From a checkpoint of a small self-supervised image encoder.
Model: 2.23M parameters, arch convmixer, norm batchnorm, patch size 4, depths [10], widths [384].
Data: trained on photos of plants and fungi (iNaturalist), 22605 training examples, 149.5 epochs.
Rows from block 2, named by matrix and row number. Each number is 200 + 40 x the weight over its row's rms, rounded and kept within 0 to 999. All counts start at 0. After the name is the row's rms in percent of the matrix's.
# pw: pointwise conv (model.blocks.2.pw.weight, 384x384x1x1), inputs 256-319
pw.277,100,208,186,199,202,172,200,232,211,183,184,243,292,192,196,153,168,184,160,168,197,147,207,196,212,182,155,140,238,232,205,167,202,198,154,158,177,295,227,231,275,164,180,191,223,199,223,148,227,167,170,239,174,168,218,136,230,193,202,153,187,134,249,237,218
pw.278,088,206,224,244,176,185,235,262,287,192,232,159,178,93,226,185,119,165,186,140,157,206,239,157,236,192,255,211,243,181,237,135,182,262,170,195,179,197,249,210,178,244,160,174,201,198,208,158,179,273,221,171,238,187,210,225,205,224,236,149,208,115,192,144,206
pw.279,107,251,205,210,166,209,147,217,197,145,243,190,181,215,199,223,151,194,202,260,89,177,113,201,237,260,214,150,182,133,250,222,128,164,168,220,220,243,146,197,202,179,255,266,181,226,215,226,265,255,183,198,180,133,205,182,115,276,256,167,105,180,146,139,229
pw.280,107,201,259,138,206,149,205,236,266,201,183,214,184,319,177,196,196,167,169,208,231,234,234,135,296,148,179,196,218,270,160,177,279,198,174,177,159,273,190,164,284,282,153,203,215,150,237,247,194,220,169,254,135,195,137,201,220,232,225,133,242,157,228,175,231
pw.281,088,226,215,172,184,203,148,181,245,152,179,225,121,152,196,177,206,136,140,170,155,169,182,206,150,212,202,151,199,214,137,255,248,202,183,202,71,261,186,186,194,253,266,250,181,248,287,160,207,157,167,206,205,189,189,122,192,206,194,155,166,152,253,165,175
pw.282,099,221,214,195,227,175,242,158,193,201,176,221,220,253,196,186,194,175,159,187,214,236,249,212,271,216,193,181,272,166,251,201,169,220,259,192,242,175,228,239,187,270,235,173,243,216,164,166,270,185,204,151,181,250,186,122,214,190,207,235,142,258,211,124,220
pw.283,118,191,207,255,205,141,255,172,187,192,180,254,210,218,177,186,151,105,242,219,205,214,160,251,218,160,240,215,189,340,167,204,142,212,177,193,228,191,266,256,182,37,231,240,218,213,236,258,142,228,210,167,146,142,231,190,128,202,156,187,222,168,221,189,131
pw.284,075,269,173,212,221,131,160,237,159,182,237,252,245,203,265,154,194,159,207,130,194,176,222,112,234,188,284,209,249,212,256,135,187,158,201,219,189,189,212,182,206,202,251,161,181,145,171,203,304,200,260,179,178,221,83,185,265,160,199,270,182,201,277,223,225
pw.285,093,146,163,242,146,203,193,190,245,267,267,211,231,186,248,133,227,206,191,119,224,186,258,202,203,226,194,221,193,228,82,174,227,176,179,158,242,234,131,178,198,178,138,203,232,200,237,232,190,179,163,153,207,198,177,261,183,186,192,281,136,337,166,228,171
pw.286,082,233,116,198,187,235,160,185,160,196,237,179,167,267,226,182,181,163,247,194,183,216,200,245,174,134,260,225,163,186,123,131,186,223,171,150,248,215,196,218,138,163,127,200,204,240,271,202,180,175,207,194,227,172,194,196,232,207,225,218,223,152,152,185,204
pw.287,110,178,155,221,230,246,193,196,205,165,157,217,191,209,185,196,199,246,237,246,199,145,183,205,195,171,219,280,137,232,128,291,210,168,202,187,153,272,109,253,238,193,265,117,188,209,165,220,254,249,157,218,227,189,201,205,135,211,220,187,172,196,163,210,103
pw.288,114,154,195,221,220,204,183,197,148,225,262,207,129,209,196,212,192,200,197,207,228,168,248,182,199,227,101,255,190,159,259,147,55,248,197,244,196,185,222,176,190,222,242,110,183,220,242,246,162,199,192,212,224,228,253,180,187,187,227,286,133,173,132,237,226
pw.289,107,213,124,230,196,197,188,179,195,222,217,243,232,186,197,169,176,242,186,225,208,231,194,189,221,262,240,185,209,120,190,179,129,141,232,187,186,230,164,297,134,193,141,290,240,192,198,109,294,218,188,160,193,187,170,266,189,251,201,144,244,274,226,147,236
pw.290,096,201,181,188,151,182,188,229,230,175,246,221,259,164,202,251,124,150,206,182,147,256,189,176,239,151,148,239,177,211,179,209,221,194,228,175,160,285,200,159,201,212,224,223,173,310,233,242,217,219,194,199,173,187,136,153,114,221,165,153,183,165,153,203,144
pw.291,093,211,168,196,176,183,214,187,150,148,195,188,167,199,170,194,311,244,220,127,175,163,253,215,207,187,253,168,147,204,197,122,157,193,252,191,216,195,193,147,208,259,166,280,154,211,175,211,113,215,255,159,239,197,188,171,184,126,170,229,100,207,286,234,221
pw.292,082,174,196,284,217,151,186,251,232,237,231,194,222,131,235,300,225,176,226,229,209,192,219,158,251,188,197,240,179,179,188,200,327,172,271,107,214,106,142,158,132,236,169,171,164,221,187,202,204,185,259,248,186,168,193,147,192,203,259,189,176,204,243,232,198
pw.293,103,218,208,142,180,191,167,221,121,187,230,179,177,240,254,231,179,172,249,275,238,133,233,209,185,167,177,164,191,190,147,212,171,227,300,126,257,171,179,169,270,183,210,155,204,163,225,194,153,307,219,170,212,193,224,188,208,208,251,169,245,251,293,201,227
pw.294,091,233,197,205,229,194,201,239,141,141,196,209,237,278,255,182,125,155,245,194,217,166,271,220,156,188,190,172,171,264,164,216,142,230,165,217,169,222,193,159,151,204,195,205,205,200,124,229,185,163,245,202,259,178,161,253,108,160,214,168,202,240,146,185,140
pw.295,082,217,189,173,247,264,242,217,169,272,201,206,215,266,163,270,170,96,167,202,151,239,248,220,245,149,283,194,188,209,228,192,190,228,220,252,199,205,199,192,145,189,196,229,162,232,285,226,296,212,170,176,208,167,264,183,141,184,170,198,237,212,188,196,293
pw.296,118,160,192,204,143,212,216,182,217,238,187,119,236,203,207,174,221,175,129,196,168,184,212,197,234,287,226,278,160,147,201,193,57,212,224,189,127,194,176,237,192,169,181,185,221,156,155,235,214,166,160,163,202,174,174,206,162,134,211,215,232,201,169,222,255
pw.297,086,199,163,200,243,184,233,84,250,157,170,165,253,170,223,213,218,184,216,309,201,187,277,241,169,200,107,131,250,199,238,162,235,165,221,182,182,248,267,117,227,233,226,192,146,88,208,252,131,146,173,215,156,182,154,154,224,209,196,185,149,265,247,146,198
pw.298,108,146,206,232,229,151,154,189,269,170,98,189,193,195,269,228,253,198,327,197,174,189,213,166,226,242,215,204,232,235,152,250,264,164,219,207,241,218,171,120,147,208,250,207,201,237,128,159,210,193,279,214,170,215,219,238,206,224,178,178,204,172,201,176,212
pw.299,118,201,237,184,241,178,210,226,174,174,250,201,254,198,191,150,236,177,255,229,178,198,167,201,98,141,206,292,223,184,165,127,199,217,160,202,228,199,221,243,127,182,210,250,238,217,221,158,189,227,194,248,158,189,195,139,223,179,235,239,182,213,163,206,112
pw.300,094,183,237,223,216,226,210,219,125,225,108,255,218,226,180,217,185,200,191,202,196,194,280,218,126,210,218,249,220,230,140,227,144,238,209,192,207,138,185,147,174,209,235,208,249,207,171,178,260,205,290,217,240,196,156,211,237,257,167,181,221,169,249,149,270
pw.301,096,193,249,201,130,161,260,211,244,221,252,218,154,204,137,197,229,250,254,164,233,204,236,184,238,160,206,209,251,180,192,152,257,181,281,226,220,245,171,150,177,218,219,264,245,222,216,156,225,233,137,113,215,164,217,253,168,212,206,173,197,199,173,228,210
pw.302,096,187,127,188,237,180,178,234,152,208,219,128,218,145,184,256,117,218,181,246,205,163,190,232,145,238,174,234,225,225,99,247,181,207,194,144,148,131,234,217,239,234,181,209,147,137,182,259,187,155,162,277,180,301,190,215,164,219,153,224,144,131,289,142,208
pw.303,096,186,250,193,170,268,264,217,226,212,223,174,194,105,185,124,241,208,184,226,227,161,246,213,244,215,181,231,211,248,143,206,187,187,183,131,179,179,197,129,253,157,137,221,193,176,244,245,231,172,222,252,238,172,148,163,109,170,237,269,256,190,269,204,195
pw.304,092,179,240,154,216,206,229,208,232,210,158,176,243,206,159,180,152,274,203,163,193,220,170,255,192,212,133,178,200,230,227,201,175,160,135,220,165,284,180,172,208,200,227,145,176,180,180,206,250,228,193,167,177,256,203,256,116,167,193,235,136,162,190,227,203
pw.305,078,209,286,134,203,154,236,153,228,228,211,170,156,163,196,110,239,155,227,191,190,176,215,261,206,243,214,172,155,219,181,213,293,209,244,167,165,240,169,122,220,218,140,192,253,193,104,133,199,135,197,219,216,159,288,234,240,230,223,216,152,170,185,192,224
pw.306,090,205,163,164,168,177,177,184,217,207,198,159,249,126,288,139,249,179,219,177,262,205,274,211,193,157,179,238,218,154,265,205,183,176,261,220,225,210,193,175,260,227,210,235,209,223,164,220,196,240,157,250,164,195,203,252,217,239,285,155,26,137,357,230,230
pw.307,097,162,175,185,206,243,60,137,185,158,154,233,202,210,150,162,190,223,180,138,190,216,199,201,207,172,199,186,195,282,232,141,237,232,236,246,172,296,172,223,192,309,122,260,245,256,206,194,175,194,218,168,205,201,207,247,218,202,216,179,226,139,194,161,136
pw.308,104,127,156,150,232,173,243,191,232,251,211,233,153,213,188,232,131,231,166,163,200,165,184,196,161,183,219,203,171,147,179,241,182,187,225,258,113,230,156,227,196,229,138,224,223,273,260,210,227,131,121,313,252,236,198,170,236,151,141,236,239,171,235,210,141
pw.309,084,153,157,212,183,148,252,196,174,289,264,196,209,225,276,186,186,222,208,192,173,235,161,209,218,248,209,221,259,199,217,149,250,234,169,159,170,211,242,243,174,176,148,191,242,183,233,189,179,185,220,204,159,215,173,233,240,207,270,195,204,257,243,133,194
pw.310,103,188,225,173,216,151,200,169,215,157,237,173,153,307,193,162,274,188,75,181,135,127,219,223,247,211,192,224,185,169,187,204,143,194,215,211,141,238,278,177,183,168,185,265,262,254,203,182,95,203,151,247,149,232,203,166,147,184,188,262,224,196,134,194,164
pw.311,100,162,238,207,180,165,121,265,229,172,248,189,211,204,144,151,198,163,153,209,176,203,179,255,127,236,161,228,140,244,192,244,208,186,134,204,147,237,163,165,171,226,210,264,89,153,206,187,232,192,201,201,180,203,158,242,208,214,181,174,118,259,238,186,250
pw.312,109,170,222,152,236,235,202,245,193,275,152,177,181,247,241,207,175,89,177,221,189,217,188,225,185,271,183,215,219,253,243,188,187,204,172,196,210,191,180,227,216,179,197,179,182,187,215,189,130,198,154,255,199,170,289,182,237,181,266,234,117,188,226,205,193
pw.313,091,224,185,203,240,130,149,213,217,155,147,259,215,195,229,244,261,196,240,227,243,169,204,152,170,110,226,171,221,194,160,154,203,227,197,237,208,238,211,170,176,218,166,233,261,160,155,173,294,208,188,166,170,266,151,258,207,244,216,288,228,165,118,158,126
pw.314,084,263,265,163,175,168,246,172,239,223,214,216,211,196,235,252,225,200,270,178,180,165,238,207,168,193,187,175,190,200,186,160,261,206,240,190,152,267,231,193,269,245,221,218,184,235,168,231,256,227,236,243,253,213,226,197,154,270,225,228,222,226,150,188,183
pw.315,081,191,326,171,178,87,216,170,173,260,200,209,185,270,217,176,164,211,203,134,192,263,232,176,249,169,204,223,141,154,177,188,194,170,209,132,256,176,182,191,245,217,204,214,95,171,274,209,189,159,261,139,246,243,226,298,202,136,246,192,232,174,161,242,200
pw.316,098,208,209,221,194,176,191,166,171,303,194,172,158,147,174,273,177,221,165,221,154,192,212,262,158,303,166,160,248,192,228,206,102,209,196,114,170,195,217,175,194,253,95,181,217,185,259,182,267,147,183,222,221,148,198,196,252,167,182,197,175,132,240,150,222
pw.317,094,182,156,187,224,140,179,210,246,168,227,151,221,206,210,179,231,257,224,177,172,245,217,242,170,188,193,195,178,221,182,163,244,237,175,205,161,263,203,164,247,225,186,198,162,162,226,229,148,202,171,198,190,131,231,176,282,254,212,217,213,163,175,231,215
pw.318,083,168,254,161,236,226,231,156,253,144,212,161,222,149,200,230,263,164,241,151,190,215,141,151,191,206,211,230,181,231,213,163,159,236,194,224,162,126,221,230,216,192,79,242,144,213,165,250,262,122,183,144,183,176,214,235,226,235,239,163,190,114,225,96,207
pw.319,102,147,211,201,175,230,151,220,190,182,126,174,162,224,132,108,278,278,229,236,208,200,188,195,219,219,222,191,196,198,198,165,185,148,175,143,258,162,224,195,203,168,162,153,217,175,197,176,168,225,247,211,184,147,179,181,237,213,178,230,175,203,193,182,264
pw.320,106,179,177,172,184,210,188,249,207,157,128,233,205,205,156,244,211,174,256,255,185,139,155,225,179,205,188,174,223,207,219,227,143,243,207,251,149,259,125,204,218,198,268,155,123,186,202,232,160,233,171,189,214,214,302,210,211,185,212,146,131,212,210,171,231
pw.321,110,183,189,179,205,205,145,231,143,179,266,216,233,190,189,192,183,243,198,229,215,202,203,197,186,222,235,295,193,304,248,155,158,183,232,170,228,162,180,188,136,144,136,160,190,239,195,248,250,164,240,165,234,198,206,171,188,222,197,226,228,235,214,200,142
pw.322,096,182,276,232,186,198,208,205,135,160,261,247,188,249,242,195,235,249,190,190,229,243,196,226,257,285,227,195,248,188,109,156,104,196,234,120,160,192,255,224,173,199,158,193,159,185,216,204,141,162,191,236,238,122,157,197,222,203,183,240,189,217,202,222,275
pw.323,107,195,111,196,214,249,234,229,167,207,210,196,182,171,214,254,218,188,256,184,213,176,198,214,159,206,216,178,193,127,166,239,152,246,194,176,235,122,268,235,88,75,197,224,206,192,216,150,106,152,216,171,193,152,221,245,185,225,174,169,224,201,250,222,231
pw.324,099,183,201,174,210,197,197,282,230,249,223,225,196,214,201,152,217,225,179,152,156,192,193,151,207,210,220,215,239,212,198,211,184,162,244,217,210,192,142,244,223,192,190,163,333,153,206,196,228,225,204,231,232,203,139,209,216,148,166,215,200,259,221,251,183
pw.325,085,230,182,158,134,189,185,254,178,168,199,223,176,219,181,192,203,161,178,157,184,233,174,267,169,200,212,178,252,184,202,242,189,156,274,196,166,224,113,186,249,196,195,241,196,167,211,197,260,222,104,236,228,218,184,191,214,201,215,217,260,210,238,212,170
pw.326,101,156,244,155,200,145,238,211,267,158,208,189,249,175,227,165,150,247,198,225,177,191,174,206,231,238,209,250,210,195,195,195,158,237,220,212,283,177,272,236,189,178,192,184,133,271,139,133,145,150,190,199,258,194,187,148,164,211,149,197,193,192,213,147,278
pw.327,103,221,168,173,192,205,149,275,215,179,166,147,187,155,180,157,125,197,271,248,182,234,183,216,179,253,196,104,234,138,209,160,134,241,178,229,179,149,195,155,168,239,217,169,221,190,245,146,139,250,192,207,231,200,209,182,219,164,183,221,235,186,156,201,203
pw.328,106,162,219,213,222,178,297,154,224,232,218,242,161,165,182,201,218,179,170,286,199,198,158,211,145,106,232,143,222,166,247,248,212,227,205,169,231,246,192,207,249,213,207,229,219,195,174,187,227,266,214,223,209,222,201,161,156,163,110,160,214,166,200,183,161
pw.329,103,189,196,191,233,245,149,186,236,72,137,166,224,159,256,196,219,242,179,135,153,247,257,199,257,222,227,155,204,253,287,151,220,141,211,215,283,231,258,168,219,295,228,221,150,221,202,236,132,216,187,251,175,244,174,204,150,204,264,224,239,188,228,218,175
pw.330,095,202,230,234,225,222,217,172,205,193,116,119,213,147,255,153,190,181,154,234,167,186,223,214,184,227,181,182,177,177,236,240,159,161,212,253,206,198,283,217,229,189,126,195,275,162,131,204,289,142,232,152,132,210,274,143,191,206,211,189,156,118,179,218,212
pw.331,095,149,182,203,223,237,185,257,205,260,79,188,200,210,216,242,172,200,166,167,135,293,191,203,202,207,123,219,221,252,202,226,197,150,172,207,161,175,200,242,205,232,231,229,172,244,170,195,222,220,149,173,165,186,160,203,178,167,197,276,196,163,112,187,219
pw.332,100,187,194,209,274,226,286,246,124,246,221,282,234,213,181,270,164,192,206,181,197,217,155,230,193,207,219,170,296,225,220,214,187,228,169,243,175,168,255,199,229,183,247,200,169,249,270,207,214,223,228,184,208,201,183,174,226,89,137,207,215,220,172,165,245
pw.333,091,277,265,221,196,243,154,210,241,264,157,254,210,222,190,176,240,332,250,147,131,251,173,151,227,176,191,210,246,211,152,199,131,250,225,171,193,180,185,138,167,164,174,230,139,167,191,195,205,275,270,195,229,244,194,206,220,202,232,252,166,126,222,291,253
pw.334,103,159,237,190,200,116,161,164,219,226,155,75,229,217,211,207,224,182,204,225,165,207,125,191,186,288,158,196,144,243,214,267,331,203,215,159,205,157,193,181,227,275,151,186,196,278,128,209,255,242,209,181,170,221,177,195,213,197,211,147,132,217,184,192,157
pw.335,132,159,163,176,235,184,177,214,188,138,177,191,202,176,226,141,135,353,219,160,213,175,155,213,185,246,234,191,220,248,259,239,238,223,196,148,211,195,200,284,197,237,204,176,187,277,204,269,91,196,215,216,187,203,242,167,212,174,193,213,157,282,217,205,191
pw.336,086,250,147,205,212,199,188,202,230,196,160,214,170,211,157,185,223,293,217,262,168,126,252,200,183,169,212,183,249,235,177,145,206,221,205,209,145,166,210,153,268,195,197,124,206,185,172,174,190,287,193,216,169,162,292,190,229,229,212,209,179,203,179,159,141
pw.337,088,182,242,193,223,252,198,209,291,144,223,193,232,218,113,235,245,244,180,221,153,203,176,247,184,167,204,203,168,211,199,183,213,134,124,277,176,229,213,147,217,252,261,188,206,187,209,182,191,173,198,278,187,168,176,232,303,185,210,198,214,231,211,160,252
pw.338,106,223,194,202,209,222,238,235,224,170,172,117,133,199,166,161,223,215,254,176,201,194,214,150,199,149,211,311,214,227,201,185,92,213,252,164,130,204,209,231,190,174,228,216,173,227,222,175,165,210,269,216,283,166,242,160,230,216,211,221,169,284,182,269,198
pw.339,101,161,203,222,209,178,217,279,232,210,237,201,235,160,164,208,217,250,181,168,196,218,228,238,146,169,266,109,246,146,200,209,159,206,147,274,234,193,197,255,150,181,234,209,142,162,252,224,311,212,174,263,181,207,207,176,274,184,194,235,172,214,196,181,260
pw.340,090,193,162,225,223,170,223,200,184,251,201,179,201,179,98,173,170,258,139,208,192,296,209,186,192,209,150,216,210,60,209,195,242,198,178,186,169,167,165,228,257,222,261,159,232,206,199,243,132,212,115,227,140,229,176,190,157,238,181,188,220,191,145,220,198
pw.341,110,248,211,150,188,152,221,211,140,167,236,237,231,220,204,214,203,198,251,180,161,206,174,120,211,243,148,154,193,198,222,209,265,178,191,195,240,268,229,187,252,186,212,149,204,210,230,266,212,189,237,179,164,160,162,196,224,192,195,145,157,159,220,182,173
pw.342,099,166,183,233,267,147,205,211,239,151,230,245,220,279,214,229,179,128,199,220,222,242,237,177,229,207,208,222,106,200,191,189,131,204,230,210,176,221,266,133,232,256,196,192,174,220,201,248,171,269,218,192,181,223,207,147,240,158,186,234,216,212,156,236,153
pw.343,129,219,211,217,220,248,211,212,166,183,205,168,173,135,209,240,236,151,229,176,202,175,183,183,200,207,231,269,174,238,166,115,138,203,165,175,197,266,194,207,152,174,120,208,222,165,244,209,200,151,209,238,212,213,219,187,224,182,211,149,184,143,175,142,199
pw.344,101,217,223,125,255,183,212,319,241,252,138,180,293,239,181,185,238,150,171,225,137,175,180,219,201,201,179,202,242,218,130,263,235,160,137,184,154,211,245,182,292,201,121,184,166,156,107,194,230,202,173,205,165,183,190,269,154,202,182,290,224,223,257,208,249
pw.345,096,188,252,206,189,251,301,218,187,217,146,213,200,160,146,205,178,218,258,265,235,197,167,211,130,165,221,159,216,156,235,162,191,139,225,132,201,226,266,152,185,173,155,232,198,138,232,160,211,206,173,157,256,234,168,203,191,178,202,219,183,157,238,170,278
pw.346,095,217,204,204,154,190,164,278,209,156,232,187,223,198,238,180,103,179,192,218,192,202,230,212,202,227,229,248,199,201,182,195,192,288,198,166,231,177,227,146,103,280,203,230,285,129,223,226,265,175,250,150,248,147,213,221,142,180,249,176,195,188,274,253,276
pw.347,095,192,231,166,182,190,183,207,213,213,238,218,181,220,223,174,206,197,170,190,213,177,286,204,224,223,230,190,195,232,180,206,205,231,250,184,176,190,217,238,181,311,130,118,197,228,119,243,166,160,201,260,289,278,186,148,183,218,147,228,217,122,216,142,245
pw.348,102,181,190,293,240,196,204,189,186,250,312,208,155,197,197,250,206,229,224,164,184,228,227,249,163,153,306,135,224,263,275,190,221,175,215,187,216,140,243,241,179,186,129,184,178,254,257,259,198,245,237,224,193,178,227,133,199,195,256,140,172,181,257,239,180
pw.349,109,172,228,200,262,254,250,288,251,220,214,161,212,127,220,178,168,209,222,170,190,231,252,172,200,202,174,137,149,124,222,207,147,192,201,278,247,198,178,241,235,202,215,150,220,157,96,203,158,149,198,167,178,236,217,222,182,142,197,192,186,154,183,235,290
pw.350,087,127,152,226,175,115,247,212,278,188,161,180,210,218,173,222,161,148,245,199,175,215,153,168,181,134,212,253,122,167,150,241,226,197,226,223,145,195,218,222,211,228,178,204,228,231,185,199,240,249,305,225,178,194,195,217,177,201,197,178,227,241,197,202,141
pw.351,082,266,221,168,216,194,250,165,180,249,236,203,170,197,234,236,204,191,197,142,176,217,221,244,254,198,242,177,223,130,239,201,125,221,240,218,215,154,227,279,171,154,196,198,166,145,187,270,116,179,193,199,226,173,234,221,184,208,177,178,171,201,249,146,174
pw.352,101,161,167,218,180,234,200,241,238,180,253,160,244,206,136,178,278,201,247,170,239,218,153,179,135,161,157,172,209,221,238,158,170,210,206,235,164,268,236,187,206,188,182,196,210,159,275,235,178,150,173,205,214,193,140,175,174,175,215,206,211,244,292,185,242
pw.353,095,247,175,234,182,197,211,173,217,189,249,161,184,241,199,149,133,148,200,145,170,194,276,175,138,244,159,245,251,237,285,122,174,254,206,187,178,174,215,248,170,247,232,158,201,158,159,172,198,204,234,243,209,236,190,177,219,142,200,137,177,96,147,118,160
pw.354,101,192,225,188,188,236,161,168,197,266,203,205,131,253,116,156,151,276,207,154,125,181,181,152,178,166,253,215,194,258,158,160,216,169,258,191,269,243,261,136,200,135,262,217,79,197,185,182,207,199,252,176,184,144,129,198,177,191,236,176,232,296,175,190,183
pw.355,083,228,166,215,167,234,249,204,212,215,198,195,148,202,250,195,238,178,200,185,241,237,160,191,152,165,238,222,192,178,164,154,178,204,151,253,228,185,239,251,184,178,196,191,235,162,202,163,168,188,199,178,218,248,217,218,212,203,206,229,224,177,224,254,181
pw.356,114,157,204,155,232,185,270,235,194,161,231,199,309,229,177,214,117,183,245,195,195,179,196,217,181,221,116,191,227,204,119,202,188,185,186,144,182,162,168,259,245,215,258,221,207,200,221,187,196,217,122,147,187,164,186,195,122,192,162,183,212,159,197,189,87
pw.357,085,175,197,161,194,199,213,161,227,205,122,237,263,216,221,174,216,279,254,186,254,174,144,243,243,184,162,184,205,192,216,162,229,177,231,181,200,201,305,208,215,246,228,235,86,129,191,249,212,206,194,182,170,189,163,48,193,287,236,225,183,176,206,220,193
pw.358,109,224,182,222,252,202,222,195,241,201,250,80,224,238,179,146,253,199,157,202,209,204,176,214,164,225,200,251,166,240,179,254,190,202,202,264,154,195,188,168,239,157,160,192,198,186,146,199,220,176,219,197,225,206,135,229,234,211,220,148,260,169,168,291,192
pw.359,106,223,191,143,264,150,174,171,234,159,229,179,261,169,268,210,174,198,150,240,181,183,228,216,222,233,183,273,159,219,170,236,179,185,220,214,199,190,204,184,190,222,189,167,225,151,158,189,235,175,162,175,198,259,203,301,205,218,210,146,202,179,196,304,241
pw.360,103,212,170,231,201,239,203,113,210,197,223,229,158,230,219,129,194,227,176,161,168,181,279,213,167,232,147,197,203,209,147,263,193,128,217,245,159,161,151,255,169,272,216,191,154,201,232,212,219,240,183,258,176,244,199,214,251,248,171,323,181,214,212,136,131
pw.361,102,188,198,151,188,132,206,205,148,213,187,223,301,175,260,243,287,221,206,250,134,237,121,192,275,218,187,183,191,199,160,138,180,258,239,233,174,230,196,104,189,183,146,192,134,139,192,231,203,169,244,174,231,237,222,122,192,159,177,264,163,184,238,135,101
pw.362,103,201,185,132,188,237,211,174,106,189,169,218,205,208,222,232,260,243,189,203,206,230,142,250,174,264,152,235,158,212,194,220,200,161,191,192,199,196,192,230,205,271,232,258,225,207,156,220,128,203,199,220,203,179,196,205,158,182,207,137,209,220,157,160,219
pw.363,098,269,185,210,186,212,203,146,204,222,237,204,205,188,171,196,55,212,221,174,188,225,232,184,159,238,154,173,122,148,130,224,235,155,269,188,230,140,219,193,195,232,205,238,209,237,252,169,227,223,222,174,226,234,220,127,127,217,226,278,218,209,184,228,252
pw.364,095,185,198,249,213,206,154,236,193,213,224,199,185,233,225,181,144,179,212,213,278,213,236,149,256,163,174,154,200,151,241,203,89,231,206,213,189,148,198,175,219,182,183,229,244,182,195,139,215,186,260,243,196,155,161,197,194,203,187,187,240,164,234,158,210
pw.365,121,207,189,192,176,189,210,198,250,191,188,124,208,218,191,206,256,190,215,239,167,193,186,271,195,254,194,185,179,203,230,186,167,216,226,220,222,234,206,184,157,223,229,206,199,252,150,182,185,188,184,221,220,218,219,181,312,159,206,264,251,179,234,171,215
pw.366,086,222,240,185,203,187,203,190,114,271,155,223,214,195,228,141,206,236,247,228,210,202,143,215,234,224,255,100,212,295,235,230,193,224,213,226,263,164,243,220,251,162,127,216,200,296,156,216,177,250,220,240,214,173,242,171,245,195,219,160,206,210,279,234,154
pw.367,105,240,127,213,241,210,165,246,224,164,290,195,181,205,184,182,178,132,286,188,194,163,208,205,165,222,149,218,187,231,222,214,178,205,188,189,199,208,196,195,220,116,186,175,243,204,198,217,126,186,195,122,181,208,216,204,223,170,192,142,148,153,162,271,183
pw.368,111,243,223,200,199,220,181,210,184,249,215,154,269,151,189,200,230,192,209,170,188,252,176,153,269,228,133,246,218,80,238,233,128,178,200,230,171,208,212,197,162,124,270,190,139,171,151,201,186,201,160,180,161,186,177,232,231,229,241,274,218,140,230,163,183
pw.369,100,207,157,191,154,178,216,206,211,203,188,159,193,204,170,157,210,233,173,248,226,186,208,193,169,218,217,217,225,189,156,177,247,206,271,207,166,194,228,150,178,196,229,199,180,180,222,179,157,173,215,189,198,175,198,164,194,217,132,151,177,149,187,186,200
pw.370,096,238,198,190,233,223,267,181,243,210,142,200,238,151,217,192,294,139,167,218,216,246,256,239,187,143,208,234,188,236,263,227,189,218,186,215,156,208,264,208,149,168,183,204,182,171,226,147,132,238,204,224,235,231,222,214,211,236,148,145,308,149,184,211,191
pw.371,084,229,206,207,253,241,220,152,192,205,218,186,214,215,207,194,199,214,262,245,127,249,123,172,205,169,154,209,158,203,292,196,238,153,204,226,166,292,216,281,159,246,292,137,194,160,193,126,233,215,144,223,207,210,116,172,249,225,158,204,187,211,124,165,165
pw.372,101,248,224,194,195,214,176,181,158,171,131,226,168,174,182,191,245,211,222,173,140,170,216,165,159,141,224,216,229,226,162,222,218,227,157,139,193,257,262,235,197,267,90,210,203,170,232,225,243,210,178,172,222,158,180,189,214,234,198,209,202,166,184,254,205
pw.373,091,167,183,213,221,252,225,168,184,190,221,212,168,214,160,162,170,198,271,197,208,165,313,206,256,157,233,132,212,188,100,313,121,260,247,207,149,235,267,219,143,264,217,237,206,185,149,191,253,235,210,214,216,237,213,240,191,182,203,239,234,239,201,188,178
pw.374,101,171,204,194,138,223,250,195,228,237,133,224,204,170,187,133,177,198,218,267,162,183,249,221,241,236,166,264,230,165,246,220,225,161,191,212,200,260,245,157,155,221,196,183,181,218,185,221,269,205,147,260,159,187,231,215,158,192,180,158,231,237,177,225,186
pw.375,107,182,210,236,166,231,209,151,165,128,210,215,222,187,217,211,155,120,251,147,217,167,287,147,173,236,150,207,177,181,156,187,243,175,205,180,236,238,201,191,184,238,128,232,209,213,175,200,147,150,214,202,184,184,190,214,216,255,243,141,208,150,231,280,206
pw.376,115,227,209,197,192,193,196,139,216,266,144,138,203,219,269,236,199,153,217,191,193,204,237,175,194,276,199,251,237,247,228,185,279,193,316,157,231,191,221,171,232,253,245,203,197,270,187,178,187,188,189,199,151,232,214,178,175,135,189,199,187,232,179,249,177
pw.377,092,184,172,241,245,183,216,160,200,224,116,177,217,194,232,182,288,137,179,260,233,189,220,240,233,208,154,253,186,173,164,172,270,164,178,237,120,246,172,200,319,313,186,198,169,174,187,132,206,253,212,260,185,304,213,245,173,259,195,197,187,192,136,182,151
pw.378,102,201,220,193,286,212,207,312,186,175,225,242,205,257,199,209,151,177,210,174,171,205,93,153,221,271,155,195,233,179,219,240,96,194,195,212,179,181,222,203,180,169,240,199,220,214,224,176,122,181,210,193,215,183,155,230,210,207,138,201,236,169,145,150,209
pw.379,110,234,174,253,215,166,199,216,195,196,142,192,201,189,220,196,223,207,261,194,260,213,179,216,73,101,136,104,251,209,279,145,175,157,179,175,217,202,213,128,209,152,185,244,262,199,174,166,263,169,206,189,165,173,241,248,190,208,166,225,249,122,158,240,183
pw.380,104,201,194,211,166,265,173,165,225,297,195,213,205,200,195,217,229,140,249,146,216,174,191,207,126,274,173,191,251,262,222,173,130,198,208,196,219,190,217,158,195,104,176,255,236,272,195,205,156,203,230,108,207,233,205,183,138,260,203,161,231,247,199,203,143
pw.381,101,212,229,158,213,203,237,222,265,159,215,223,217,261,202,126,178,186,261,239,215,214,237,171,211,226,188,212,163,182,151,161,203,212,168,225,169,283,169,241,242,233,256,212,243,222,172,195,199,231,280,227,275,248,180,198,231,151,201,251,189,207,187,202,158